{
  "arch": "resnet",
  "model": "self-supervised image encoder",
  "dataset": "photos of plants and fungi (iNaturalist)",
  "train_examples": 90422,
  "image_size": 32,
  "grayscale": true,
  "crop_scale_min": 0.3,
  "horizontal_flip": true,
  "color_jitter": 0.6,
  "method": "moco_v3",
  "norm": "batchnorm",
  "activation": "relu",
  "depths": [2, 5, 5],
  "kernel_size": 3,
  "stem": "single",
  "avg_pool_shortcut": true,
  "widths": [80, 128, 240],
  "projector_hidden": 1024,
  "projector_out": 128,
  "projector_hidden_layers": 1,
  "temperature": 0.2,
  "target_momentum": 0.996,
  "init": "orthogonal",
  "residual_init": "zero_last",
  "optimizer": "soap",
  "beta2": 0.999,
  "lr": 0.0023,
  "beta1": 0.95,
  "shampoo_beta": 0.999,
  "eps": 1e-08,
  "precondition_frequency": 25,
  "max_precond_dim": 1536,
  "merge_dims": false,
  "one_sided": true,
  "adamw_lr_other_params": 0.0028,
  "ema_decay": 0.99,
  "steps": 12700,
  "batch_size": 64,
  "epochs": 9.0,
  "lr_schedule": "wsd",
  "decay_fraction": 0.3,
  "final_lr_fraction": 0.05,
  "warmup_steps": 1270,
  "weight_decay": 0.1,
  "adamw_weight_decay_other_params": 0
}
Rows from block 6 of a small self-supervised image encoder, named by matrix and row number. Rows with one number belong to one channel. Each number is 200 + 20 x the weight over its row's rms, rounded and kept within 0 to 999. All counts start at 0. After the name is the row's rms in percent of the matrix's.
Before each channel's rows are labels from the 100 images, of 14976, where the channel reaches its highest value: "peak at" is the part of the image that holds the peak. Only what is clearly more common there than usual is listed. The data: photos of plants and fungi (iNaturalist). In brackets: how many of the 100.
# convs0: first 3x3 conv (model.blocks.6.convs.0.weight, 128x128x3x3, each kernel summed), inputs 0-127
# convs1: second 3x3 conv (model.blocks.6.convs.1.weight, 128x128x3x3, transposed, each kernel summed), outputs 0-127

peak at: bottom right (34); middle right (34)
convs0.86,071,202,209,207,214,202,197,198,213,199,198,178,246,219,196,186,201,160,212,197,205,182,207,222,210,196,198,192,194,161,194,178,199,172,192,166,211,213,186,181,211,183,228,201,211,193,204,212,199,173,219,171,188,243,195,195,212,199,175,184,170,206,199,194,197,157,200,193,172,168,215,192,221,179,271,184,169,197,245,184,187,201,223,196,209,188,149,190,204,208,188,200,218,195,179,203,158,183,198,176,194,199,199,201,195,198,166,183,240,157,233,177,209,178,191,195,167,191,211,199,163,203,201,231,209,180,202,186,195
convs1.86,091,222,203,204,213,177,190,246,211,213,181,199,194,178,184,228,177,212,217,216,229,208,245,199,208,227,179,166,185,185,213,216,215,224,216,200,221,189,162,195,214,209,253,203,194,232,210,214,232,235,181,178,210,221,177,199,203,207,182,189,162,193,188,224,208,209,225,213,202,202,196,202,198,242,205,212,235,216,189,213,165,228,210,187,178,228,221,192,226,188,203,188,232,182,197,193,148,185,213,196,211,178,177,200,222,208,227,178,214,201,212,228,208,180,207,204,206,194,208,200,191,210,227,238,193,166,227,188,180

peak at: bottom left (39)
convs0.2,111,218,235,205,180,214,198,167,195,206,190,210,199,186,196,197,177,185,177,181,183,243,158,232,211,191,183,211,212,196,190,195,216,207,184,211,202,199,216,229,187,205,200,176,173,171,203,205,155,173,211,182,191,233,195,198,204,210,200,200,201,187,159,162,192,188,199,205,179,186,201,221,194,177,233,202,194,188,195,141,181,175,209,175,196,176,179,204,193,171,197,203,193,192,206,166,185,192,204,190,158,174,153,186,183,153,182,197,229,196,165,158,204,188,215,194,148,183,199,190,206,205,186,202,195,191,180,186,194
convs1.2,097,174,145,189,250,209,183,196,204,183,211,219,218,195,208,197,184,170,183,209,185,212,211,179,222,224,177,219,214,210,194,188,206,209,212,177,207,183,160,207,207,202,195,216,191,215,168,194,177,169,210,193,196,177,196,214,188,191,161,189,212,205,195,184,199,195,215,218,184,206,205,214,145,229,226,207,224,202,203,212,169,192,167,217,168,192,213,166,208,205,178,209,188,202,222,217,171,172,245,214,157,159,162,187,221,199,170,211,206,220,206,212,188,212,167,191,201,199,221,247,218,218,210,203,211,190,200,190,190

peak at: top right (25)
convs0.36,071,213,171,174,204,214,195,173,156,171,201,207,203,206,191,212,220,179,217,150,193,172,202,214,135,215,192,202,186,188,205,198,202,192,210,200,188,150,199,193,217,207,189,196,194,170,191,196,227,185,188,207,211,202,207,213,199,162,136,202,191,205,241,159,169,223,176,189,197,197,206,193,205,195,194,191,181,188,226,206,168,246,173,194,184,196,178,206,176,200,190,199,238,195,188,215,174,204,196,198,188,201,212,196,194,186,152,221,207,186,183,194,197,223,196,194,189,200,176,230,173,209,168,215,170,180,192,199,203
convs1.36,099,253,218,207,208,207,188,202,201,232,215,183,193,193,183,212,175,199,186,183,190,230,212,196,177,204,198,210,228,203,217,193,199,182,206,233,205,208,193,196,211,197,191,218,198,155,201,202,240,184,199,187,213,227,164,194,175,202,148,198,220,221,204,234,207,208,156,200,174,179,180,182,184,189,183,192,155,225,202,214,193,191,186,251,244,190,190,204,209,203,225,187,204,208,216,204,194,208,202,190,195,196,165,220,195,222,155,212,193,238,217,218,207,191,203,188,204,154,198,189,193,213,180,224,202,239,160,211,181

peak at: middle left (34)
convs0.83,087,193,164,195,195,206,194,169,197,182,224,169,157,145,194,189,188,174,194,177,209,204,178,181,198,200,200,196,200,201,199,205,205,204,190,230,189,219,212,162,194,218,207,204,179,213,169,204,199,195,202,249,161,191,187,198,211,202,207,196,174,181,165,184,195,133,200,183,210,181,189,208,215,186,186,224,176,179,200,214,182,219,212,180,226,213,170,148,216,216,165,222,199,185,211,206,203,213,206,187,197,170,170,184,214,185,196,167,201,214,179,181,154,206,192,185,202,169,214,190,164,201,192,181,188,183,212,210,190
convs1.83,130,179,190,236,185,210,200,187,215,240,204,199,199,191,160,202,203,183,237,208,194,185,186,181,221,182,155,137,176,204,212,202,177,185,208,240,192,197,213,211,187,203,203,220,195,194,211,192,234,237,200,200,201,176,213,190,194,209,152,208,174,158,220,203,184,240,214,194,215,210,192,205,224,200,243,230,221,237,182,187,189,214,202,209,180,215,194,214,181,211,207,202,200,209,196,202,184,221,195,207,201,196,205,177,220,228,173,160,194,207,193,220,198,155,211,183,210,229,189,203,199,213,150,188,196,176,196,191,221

peak at: top centre (36); top left (28)
convs0.87,076,205,213,199,204,207,185,197,169,200,228,183,213,237,218,149,215,175,189,216,218,224,186,198,208,179,194,194,219,186,207,181,198,192,160,189,208,227,199,249,185,226,199,218,225,198,125,197,211,185,236,214,216,223,207,196,225,192,193,192,213,193,211,164,221,158,193,182,185,195,209,198,193,203,187,206,161,154,217,160,171,198,208,174,213,180,170,195,196,191,208,220,189,207,202,176,169,227,213,181,233,177,205,207,215,213,181,222,217,179,210,186,210,223,191,200,226,197,206,220,221,199,226,213,201,193,195,188,196
convs1.87,089,235,226,222,168,228,223,166,199,192,191,212,193,185,174,227,217,244,206,209,194,182,232,172,198,223,230,186,165,217,202,198,194,183,187,223,221,206,186,214,201,186,198,178,170,143,239,188,194,226,202,193,206,159,179,228,192,190,183,197,198,202,187,185,208,199,211,221,218,202,197,199,233,172,199,227,184,208,201,196,172,180,211,209,173,228,136,208,178,203,212,211,182,184,207,223,191,214,214,204,236,209,205,172,188,225,192,201,210,184,201,202,197,193,182,216,218,207,215,228,204,212,195,163,196,181,244,192,198

peak at: top centre (42); top right (31)
convs0.63,080,202,222,211,195,197,170,205,201,196,188,161,205,192,190,167,229,185,194,212,182,223,181,211,199,202,191,204,230,194,208,201,205,203,212,194,173,208,214,235,209,196,209,196,208,184,152,205,179,191,201,142,196,199,177,183,186,171,144,187,231,188,237,189,194,161,213,186,187,197,193,210,176,162,193,200,179,154,217,170,169,172,199,190,198,140,184,204,201,182,197,194,205,191,191,175,176,187,212,194,210,160,204,193,191,184,212,196,217,234,170,188,207,225,201,234,170,229,196,211,224,208,191,169,208,194,205,200,198
convs1.63,088,222,185,239,183,196,214,194,209,187,190,179,198,226,194,212,221,163,193,208,211,188,210,214,207,207,235,253,183,208,204,181,177,196,200,227,200,197,171,188,194,168,155,170,201,164,242,149,192,214,199,189,206,169,193,242,224,199,187,176,195,206,191,178,221,183,195,217,180,186,214,184,230,176,217,211,191,222,204,236,189,199,221,219,180,238,169,193,181,212,211,201,183,216,200,198,186,236,201,195,240,200,224,180,190,229,189,208,203,194,207,207,189,201,191,219,241,205,216,191,214,224,215,181,191,187,213,160,203

peak at: bottom left (26); top left (26)
convs0.42,093,215,210,199,195,228,204,201,185,200,220,182,208,201,203,207,204,207,209,186,186,190,203,278,225,215,193,224,224,165,205,203,197,189,170,215,189,176,194,209,200,213,205,182,188,184,188,207,168,203,209,184,184,227,166,199,204,171,162,196,206,191,188,151,194,204,231,229,227,214,222,199,185,175,211,201,177,178,197,170,187,176,187,157,193,199,168,192,213,144,152,211,224,203,173,172,198,177,214,183,188,197,189,194,209,210,212,227,188,207,205,183,204,183,196,158,195,186,169,192,224,218,217,155,193,193,197,196,201
convs1.42,077,196,212,217,209,215,193,192,182,221,196,229,198,214,206,168,180,214,219,204,200,209,198,198,192,217,210,157,190,205,218,200,185,189,184,169,219,202,195,185,199,185,146,197,206,223,165,182,165,205,205,176,170,220,204,189,183,180,222,190,174,205,203,195,179,147,185,198,212,194,194,185,179,195,251,226,212,218,217,162,215,153,187,231,197,216,213,197,193,214,238,206,199,203,191,212,214,171,200,205,195,204,210,190,220,209,146,252,198,212,193,159,185,244,187,208,213,182,194,192,208,183,225,221,196,180,219,178,201

peak at: top centre (31); top left (25)
convs0.108,048,201,217,216,207,210,199,214,222,193,195,176,225,233,221,198,196,209,175,179,178,222,188,198,179,220,235,180,213,182,200,196,195,227,202,211,227,236,192,251,139,171,205,198,183,200,208,190,199,245,194,192,252,211,185,199,197,155,235,192,220,208,154,199,185,131,200,227,217,204,215,201,212,193,208,220,207,228,181,196,197,203,221,201,215,212,212,199,202,194,220,181,169,200,198,238,218,222,197,206,224,203,179,199,220,199,191,202,216,192,182,200,221,179,211,219,240,221,194,198,215,207,231,191,199,199,209,194,198
convs1.108,073,257,160,230,167,198,261,187,216,184,219,179,206,220,207,200,177,210,189,197,196,262,194,168,180,200,203,211,171,169,213,225,218,212,234,203,174,180,198,206,203,197,170,238,219,187,205,194,185,213,196,219,200,168,200,195,202,187,204,210,188,166,210,187,208,183,191,200,189,209,216,195,212,183,209,254,226,196,198,185,203,212,209,205,162,202,201,196,169,202,217,203,200,236,213,203,204,215,230,236,233,191,175,196,211,220,188,203,201,215,183,228,189,179,174,195,208,225,196,202,176,212,219,217,198,204,225,185,185

peak at: bottom right (43)
convs0.91,062,185,215,193,199,195,193,199,184,190,155,215,194,200,184,209,180,186,228,190,207,208,176,191,201,194,197,201,198,191,189,207,187,184,235,178,189,226,213,213,222,211,203,253,158,224,219,203,213,171,194,186,223,201,191,198,217,206,216,206,145,200,196,166,197,224,186,201,187,148,204,196,167,221,207,187,176,174,257,200,185,201,200,207,211,190,174,150,184,215,206,209,191,193,210,205,184,199,216,201,213,187,236,187,165,145,219,204,208,179,230,228,179,193,190,207,230,204,159,209,186,192,213,237,190,209,204,190,205
convs1.91,075,182,151,179,226,204,247,203,208,209,180,213,207,191,226,207,221,219,158,184,195,226,165,201,198,204,202,210,199,248,206,187,189,195,195,206,172,222,208,190,226,166,190,228,186,213,193,200,208,169,211,182,177,188,159,179,182,215,207,207,196,171,177,198,200,235,194,202,181,176,230,207,228,204,213,208,181,224,193,198,174,197,218,214,223,185,151,202,192,193,189,195,246,222,168,191,241,193,200,203,158,204,180,213,209,196,212,216,189,209,204,199,204,193,158,203,204,230,208,187,177,175,221,240,193,196,218,205,203

peak at: middle right (31)
convs0.8,100,204,205,208,197,217,195,176,187,188,203,160,183,222,195,212,198,192,192,194,163,206,225,187,197,188,204,214,203,173,197,196,205,189,178,174,166,188,185,163,184,192,194,186,191,233,158,187,202,196,177,183,189,205,200,202,194,150,175,170,191,199,182,203,194,130,202,197,165,176,199,216,197,191,181,195,166,191,199,232,209,247,194,156,209,227,172,197,211,183,201,182,176,199,190,211,185,205,224,186,210,194,204,198,206,198,153,181,174,203,146,165,185,218,209,172,198,198,186,179,185,193,217,162,186,207,222,201,201
convs1.8,120,194,192,209,242,206,208,181,224,213,178,185,189,209,168,208,196,166,200,203,241,226,200,207,202,190,188,216,213,193,221,217,187,209,200,258,183,192,219,202,199,196,232,191,204,173,199,220,202,237,212,204,213,172,195,193,176,206,171,213,201,182,182,235,208,227,198,202,179,195,184,208,193,195,241,192,186,228,175,169,237,243,215,228,178,226,211,182,203,205,202,196,218,202,203,195,208,171,201,189,177,201,198,205,182,179,169,164,190,220,205,227,190,147,222,208,208,205,215,199,207,173,186,140,198,219,163,212,207

peak at: bottom centre (29)
convs0.89,091,188,214,192,195,203,162,170,193,192,186,178,176,209,202,166,227,188,206,192,175,181,196,201,234,219,176,189,202,216,193,189,202,219,206,211,189,168,203,194,196,203,209,160,201,229,139,209,182,162,199,206,212,200,200,196,207,211,205,203,221,183,195,183,194,136,181,175,171,220,201,202,185,230,193,186,176,169,183,193,200,198,162,142,194,218,202,210,156,203,214,197,203,201,178,194,200,215,221,193,222,199,197,187,186,196,164,216,167,171,222,180,176,258,209,172,194,178,209,180,204,191,201,215,197,198,200,206,181
convs1.89,088,226,191,163,205,193,227,224,215,185,187,224,194,200,163,225,187,200,159,201,213,224,227,176,191,242,174,228,204,218,182,196,190,206,192,174,185,209,211,178,211,226,203,220,176,172,188,186,196,196,199,195,199,197,158,177,217,204,217,202,215,176,209,212,219,189,172,188,207,211,176,194,261,230,177,190,230,213,210,200,168,222,209,251,177,213,183,222,191,214,191,193,196,194,217,194,196,192,217,190,204,186,177,207,181,201,228,166,186,169,196,222,208,166,224,246,192,227,232,212,224,195,189,193,194,206,220,178,183

peak at: top right (27)
convs0.32,120,202,188,171,185,219,196,222,202,188,205,191,191,219,197,213,184,179,216,163,187,180,224,231,200,216,200,219,217,185,199,210,196,205,170,232,182,192,181,195,199,220,200,211,173,205,182,185,147,225,205,187,192,219,144,217,185,208,183,184,172,177,182,162,173,220,242,229,222,201,207,209,172,182,185,188,188,211,201,232,204,210,175,138,196,206,172,187,204,181,187,209,196,193,196,175,200,166,207,171,173,208,212,189,215,211,186,210,200,205,168,207,199,214,197,137,187,181,180,184,210,233,217,194,191,192,214,205,222
convs1.32,105,187,210,246,210,206,207,199,245,186,194,213,196,256,159,200,232,163,220,215,193,192,230,204,204,174,195,197,175,215,203,210,206,186,179,195,222,209,215,225,192,190,234,187,159,215,202,218,205,198,203,206,219,229,186,217,222,175,190,215,175,176,220,201,201,187,156,193,215,206,196,208,184,188,213,208,239,184,179,226,200,200,190,216,165,234,206,199,223,201,209,198,193,229,221,232,209,211,213,211,168,155,207,219,202,161,189,202,174,192,217,199,191,196,210,202,197,202,246,209,198,199,179,149,198,196,217,196,176

peak at: middle left (28)
convs0.12,090,207,223,223,201,205,195,187,201,223,208,149,229,207,202,175,216,197,196,199,139,210,202,175,187,188,184,204,195,193,224,208,205,181,161,208,191,190,182,156,190,181,221,196,217,192,175,183,168,210,195,201,210,201,196,208,215,170,170,197,174,216,178,221,208,196,151,144,169,213,211,209,225,180,205,215,177,184,215,210,178,199,239,186,195,199,198,200,193,155,189,191,199,210,169,191,166,224,174,179,185,197,170,216,196,204,184,202,153,172,158,200,198,178,210,206,194,204,195,204,227,174,185,187,190,206,199,218,193
convs1.12,087,185,175,200,171,201,189,208,238,198,211,229,197,212,245,203,228,212,192,231,189,197,214,156,185,222,164,208,228,203,189,195,199,200,212,221,222,190,204,210,194,215,209,214,171,242,190,191,183,198,211,194,205,172,169,224,172,214,186,197,187,202,211,193,205,178,204,191,180,185,211,192,207,192,220,231,200,232,207,182,153,239,184,203,174,214,220,213,204,199,184,226,206,203,194,200,167,214,250,197,236,184,198,204,231,212,202,187,195,196,204,223,173,187,203,241,214,225,235,217,206,186,260,200,221,188,227,201,180

peak at: top centre (40); top right (26)
convs0.117,117,196,195,178,194,213,251,210,184,206,201,211,217,221,201,191,170,184,219,181,217,137,203,203,202,195,171,201,190,189,192,184,197,151,181,182,217,183,192,197,196,186,199,265,155,209,202,186,151,186,197,171,170,223,199,204,210,181,169,199,212,186,143,191,206,193,190,198,223,205,208,195,201,211,191,196,193,172,212,187,194,188,176,193,207,179,198,186,232,200,197,202,190,201,178,196,198,183,183,202,178,191,213,194,212,186,194,232,192,164,211,212,204,148,203,165,178,241,159,179,203,199,220,203,204,190,199,196,213
convs1.117,094,214,167,215,162,235,222,208,233,180,188,201,202,210,189,204,201,197,189,198,214,145,206,204,182,213,217,211,179,247,183,201,196,240,186,153,217,201,208,194,186,163,219,169,192,176,197,216,173,207,166,185,209,158,189,209,197,198,151,215,169,225,200,193,213,176,200,213,203,215,220,195,175,213,208,198,202,175,168,220,163,229,172,222,191,174,208,189,197,201,195,211,183,224,216,225,174,182,215,210,174,174,182,215,223,185,197,200,180,202,213,209,197,221,180,207,187,167,227,216,204,196,196,174,197,192,210,183,233

peak at: bottom centre (37)
convs0.125,113,184,197,204,202,223,174,179,181,189,191,209,170,177,225,230,192,178,209,200,201,187,201,205,187,231,192,219,177,195,194,198,198,215,160,223,155,185,189,218,187,224,205,214,169,147,238,204,216,166,217,190,197,190,203,212,189,211,240,213,184,181,188,202,202,196,195,192,202,208,221,205,180,199,182,188,185,172,181,213,185,228,183,234,195,181,194,204,153,226,214,217,189,196,180,201,220,221,214,194,178,218,193,197,225,206,198,224,154,205,221,256,215,165,198,166,208,163,167,200,182,202,183,164,177,212,189,193,203
convs1.125,095,192,226,179,212,191,210,185,250,253,194,231,204,212,223,225,231,211,192,177,186,202,159,198,210,198,212,204,166,230,196,210,199,207,201,184,146,210,234,210,193,166,225,209,198,217,203,204,227,194,206,217,200,182,193,178,186,231,205,214,199,191,207,189,203,229,141,205,209,190,184,202,208,238,219,222,218,195,229,151,187,175,235,188,210,169,180,193,228,195,241,192,204,204,185,199,227,204,176,213,193,234,187,176,213,175,170,218,211,217,200,209,208,221,216,213,193,181,200,204,186,193,205,221,195,215,203,195,208

peak at: bottom left (26)
convs0.43,049,193,197,220,206,191,190,216,204,186,176,215,194,222,195,192,223,172,249,218,209,193,187,184,196,226,219,201,190,194,218,209,183,195,223,216,177,196,203,206,214,198,193,198,201,201,180,209,210,188,188,169,190,167,227,205,199,188,201,225,105,208,237,209,203,229,213,212,158,181,191,186,224,208,195,200,218,150,204,199,206,212,186,201,203,153,201,178,199,207,170,202,195,185,209,194,211,195,197,209,225,207,205,207,194,183,242,197,214,192,261,213,180,208,171,240,219,219,236,215,180,187,188,191,208,192,226,189,199
convs1.43,070,188,184,195,174,181,265,186,205,182,194,220,201,198,232,187,201,205,162,207,187,271,191,165,210,194,184,187,211,183,218,225,203,145,207,245,174,185,199,198,197,185,189,232,211,211,196,184,206,219,193,193,228,207,164,210,180,197,185,212,182,198,193,214,180,191,185,214,169,202,167,198,255,211,197,210,236,214,199,199,166,185,194,193,186,177,216,202,176,200,228,223,185,202,166,188,205,219,212,204,175,199,201,197,206,220,210,221,185,205,194,204,209,204,183,193,198,216,180,197,174,205,215,248,206,199,229,199,199

peak at: top left (25)
convs0.27,098,214,217,200,194,203,201,200,198,224,196,168,221,181,193,218,209,175,209,194,183,214,160,237,200,195,193,205,221,165,208,200,211,193,166,156,209,173,193,202,182,177,220,182,188,190,162,197,170,207,209,142,197,227,190,183,204,181,189,179,173,218,205,181,185,138,225,207,204,194,224,195,187,181,220,208,203,211,228,175,210,178,216,149,209,219,160,193,235,177,178,201,168,220,180,188,191,173,208,183,168,185,173,211,187,169,206,204,187,189,185,170,201,177,199,189,178,198,185,199,175,216,201,171,204,200,200,208,200
convs1.27,095,185,190,209,225,192,192,171,192,214,200,222,220,227,194,180,172,223,188,184,231,214,174,209,190,202,210,158,194,224,251,189,195,235,174,176,184,188,221,204,208,170,166,217,221,232,154,193,216,174,202,174,156,218,194,209,193,199,201,200,184,200,196,208,195,211,176,213,210,200,203,185,160,241,203,241,169,180,233,185,203,199,214,235,177,210,190,188,205,205,232,186,207,226,219,189,219,147,209,200,216,212,161,187,196,217,194,207,185,214,207,228,182,195,205,197,191,217,186,183,175,189,192,205,196,184,221,176,196

peak at: middle left (36)
convs0.113,109,205,200,206,192,200,178,144,197,197,193,244,186,206,211,218,223,177,197,179,183,206,196,212,208,204,230,211,187,202,201,205,198,220,199,212,177,203,199,176,160,173,192,150,196,199,243,186,215,176,178,210,206,219,186,208,177,207,190,244,227,192,188,181,192,223,195,183,170,233,200,214,176,174,166,194,235,159,187,236,180,220,197,217,187,171,197,226,176,197,203,191,179,189,189,188,234,197,212,200,179,186,163,188,218,187,205,184,205,197,177,225,170,194,214,205,164,152,179,222,197,193,200,167,201,196,184,193,200
convs1.113,101,174,172,220,194,237,203,151,218,241,202,226,189,178,183,179,202,194,188,200,215,197,173,171,203,201,182,213,181,227,207,208,206,152,216,168,199,205,211,181,211,186,205,183,212,192,173,196,190,192,206,174,180,180,174,165,146,215,192,196,173,192,187,191,188,223,219,196,187,211,215,227,215,207,220,199,192,184,212,177,190,193,203,206,205,199,210,202,192,201,196,222,220,194,218,225,241,190,203,205,133,241,155,207,212,177,208,161,193,207,190,180,191,196,169,217,186,222,169,198,182,217,220,188,208,184,211,208,227

peak at: middle right (33)
convs0.84,111,207,187,177,203,212,197,223,189,188,196,197,170,233,178,181,169,207,216,204,216,193,197,168,184,207,192,211,203,185,197,185,210,191,214,230,206,187,202,211,216,237,208,247,135,221,236,203,174,206,210,206,204,181,190,197,226,189,167,160,183,161,181,180,200,205,228,202,240,203,201,209,195,194,185,194,196,230,185,175,169,189,171,194,198,209,204,212,208,217,181,203,213,187,218,171,190,202,198,187,194,234,221,189,181,197,199,175,275,192,182,199,228,206,195,177,200,247,213,200,190,208,198,242,183,188,211,204,196
convs1.84,128,155,161,208,256,217,208,195,225,223,188,174,194,151,142,210,240,175,165,207,209,190,210,229,194,229,179,231,226,206,181,203,194,175,178,228,207,213,208,213,204,192,228,191,172,205,188,173,196,187,205,218,211,205,168,183,195,194,147,202,197,150,185,224,200,205,195,211,202,209,227,206,225,217,203,188,191,205,197,194,192,232,197,189,232,190,214,209,214,212,210,203,205,204,189,229,208,202,187,201,181,209,193,218,211,217,221,191,173,206,219,188,203,166,219,210,203,169,216,232,209,176,213,196,198,176,193,205,212

peak at: top left (50); middle left (34)
convs0.48,097,203,225,215,200,205,124,206,184,197,189,159,195,198,196,157,213,163,197,216,175,243,180,232,213,194,171,212,211,191,205,183,194,225,181,205,201,205,195,197,210,212,208,187,211,221,135,200,213,196,198,185,230,231,196,197,219,187,193,223,201,186,200,183,214,153,215,186,174,218,212,182,197,230,215,202,188,207,216,197,187,177,198,176,203,207,189,214,174,173,160,193,197,205,203,176,194,224,208,184,201,211,175,207,194,182,202,237,190,168,196,220,189,199,196,212,265,190,223,229,194,212,203,202,189,198,190,209,186
convs1.48,088,210,228,207,190,215,250,237,214,199,214,184,215,195,216,219,228,195,203,222,213,178,179,208,182,215,258,200,171,187,200,207,207,175,188,190,174,200,202,195,192,180,151,177,213,188,260,212,173,185,196,212,218,176,193,247,223,184,220,194,193,189,209,191,200,209,196,215,206,198,208,210,260,162,232,213,227,208,195,185,187,190,211,203,183,209,166,236,186,208,224,221,169,221,199,211,216,223,193,209,189,211,240,199,202,206,184,220,210,181,217,169,207,201,213,188,222,194,215,202,184,208,195,196,207,197,231,205,172

peak at: bottom centre (31)
convs0.9,096,213,162,208,202,220,183,187,216,203,215,196,209,210,216,241,173,204,168,204,194,280,191,184,172,210,210,224,198,215,206,190,198,218,185,253,167,197,200,200,205,201,197,153,200,153,202,198,178,213,212,211,195,202,198,208,191,182,191,198,213,208,188,200,210,201,185,182,174,169,215,204,194,203,227,217,188,178,196,192,190,218,217,188,204,166,192,183,178,200,220,208,205,207,218,227,214,198,172,204,168,181,199,202,208,190,187,193,228,196,190,234,219,174,217,193,234,173,199,217,149,197,166,142,191,197,181,205,203
convs1.9,095,230,178,200,211,199,222,204,211,209,187,200,203,173,194,195,175,235,190,187,218,226,216,186,190,196,164,175,212,191,203,209,191,203,207,190,217,197,195,194,174,215,237,236,242,193,194,187,183,173,201,194,195,182,160,157,194,186,161,196,213,177,222,195,211,205,237,183,169,204,210,200,220,238,191,232,227,192,169,190,203,208,141,209,182,179,190,242,193,191,190,229,178,193,197,191,171,185,245,208,210,194,204,198,226,206,191,159,162,206,197,212,218,194,165,196,196,228,192,196,192,212,222,186,191,202,233,214,217