From a checkpoint of a small self-supervised image encoder: 12700 steps, trained on photos of plants and fungi (iNaturalist).
Rows from block 9 of a small self-supervised image encoder, named by matrix and row number. Rows with one number belong to one channel. Each number is 500 + 40 x the weight over its row's rms, rounded and kept within 0 to 999. All counts start at 0. Numbers have three digits each.
After each channel's rows are labels from the 100 images, of 14976, where the channel reaches its highest value: "patch colour" is the nearest of a few named colours to the mean colour under the peak; "place" is the part of the image that holds the peak. Only what is clearly more common there than usual is listed. The data: photos of plants and fungi (iNaturalist).
# convs0: first 3x3 conv (model.blocks.9.convs.0.weight, 240x240x3x3, each kernel summed), inputs 0-79
# convs1: second 3x3 conv (model.blocks.9.convs.1.weight, 240x240x3x3, transposed, each kernel summed), outputs 0-79

convs0.34:510500455486490485472509488489435545436500453459483462487463536478462517450452525488514482496479493499463468516479446509479500498465506567498442505492440462469577496526467503496524477468466490479553475485498439541388494521433420474474430441
convs1.34:571484564482509479466478495454491511511430481540486514418516461523491462439478519450486466496565480409479433462525513507534534504538490395497526483491520507502509476548474494540515543545470529501576527522498463464547549559460539412479517502
patch colour: white
place: bottom right; middle right

convs0.127:550469539533550455537502477494484571485431522468493521486532554502446514428490458465503555460437482539450429467496499456521520462397421537496579457530475513538461455520504504498521531529557499506446530487500521478482422501432432510512463469
convs1.127:474539455514433461520474529553452435514521480542489572529584479506511537516480456545440480482477472478483523561471528527514375495415553576529500518547502467534505521474571519546502537485467495472481494483520471549462601523532546550437517468
patch colour: black
place: top centre; top right

convs0.231:516500559568425532545453489415488536481512458480497493473544540479470493468560610483515546471468450474551576486496428579403501503520596636521447468492474483521526474497476499528504493506476464412477489455513448551428472526514505542494519492
convs1.231:557475593505482496491501480489430466511522444514465523582506546455519499484488435543449518483444471430489522460541499491548453495559439496526550486518497579494397488549514510507451495475452472521494493581482475497493471469457492480506444488
patch colour: white
place: bottom centre

convs0.215:474490546529457504504543562404487524514531428446542498516540519461589499508526440475529478484519483488521504439545527563458455490461445525505462437513481507504485414575544446556454449472515515568522503577416476581481501530516536555493477436
convs1.215:551509493452507460566542512502519540516501407540523610454461464501514454476516545521507509541537469435401470492532540504509533548499499450504505467515501548503438569505632493421451426574481522527474622493502509487530447478517498505470520480
patch colour: white
place: bottom centre; bottom right

convs0.99:486565465605493519509529545545458515396455535476504443496545471476519502448466531432470505524519485521475429512553501536520509555518518507429511569528509498581519492480493491501436470531440518502472559469462516561467443439531502515490509496
convs1.99:483509519523456502488459506472466501532487525539382481510483500490489464437524501565487464570430502490423584556513483517524466501457499494519539501577495549495522477517435524542438506510490486474488516463494538531435466481523510537553504517
patch colour: black
place: middle right; top right

convs0.191:486461498533415480556523487524463490490456457464520477405498491497506478554558501500483488466428457462429547504519419462497514480501523492523508514467456547482550470556494438507503459495467478494525425422487495493341498513499546478532469392
convs1.191:501456469524457457466469493475467469396552540553497479524533495459522478486514531541503504492452487443472496510512498499512452487498487526562554546553508527525496484454409565590447587485617495476537486514553515522497495520547503526506493516
patch colour: black
place: top left

convs0.37:518464484467485515461495486665449469542526531479458477494645532474529513578413491479457455426479565555467523546479534523499529529439492486490405507534495514460518523463515499473479523522440497476545424484450470523517455483477473477464502548
convs1.37:505498456533526463525529499408471434458627468545557507497438484474478528502455467503440497555645470539509522455467570501490436501519529525553495488537479553466436529472514494642438471553402444453473541510505479499554487513528475507497511462
patch colour: white
place: top centre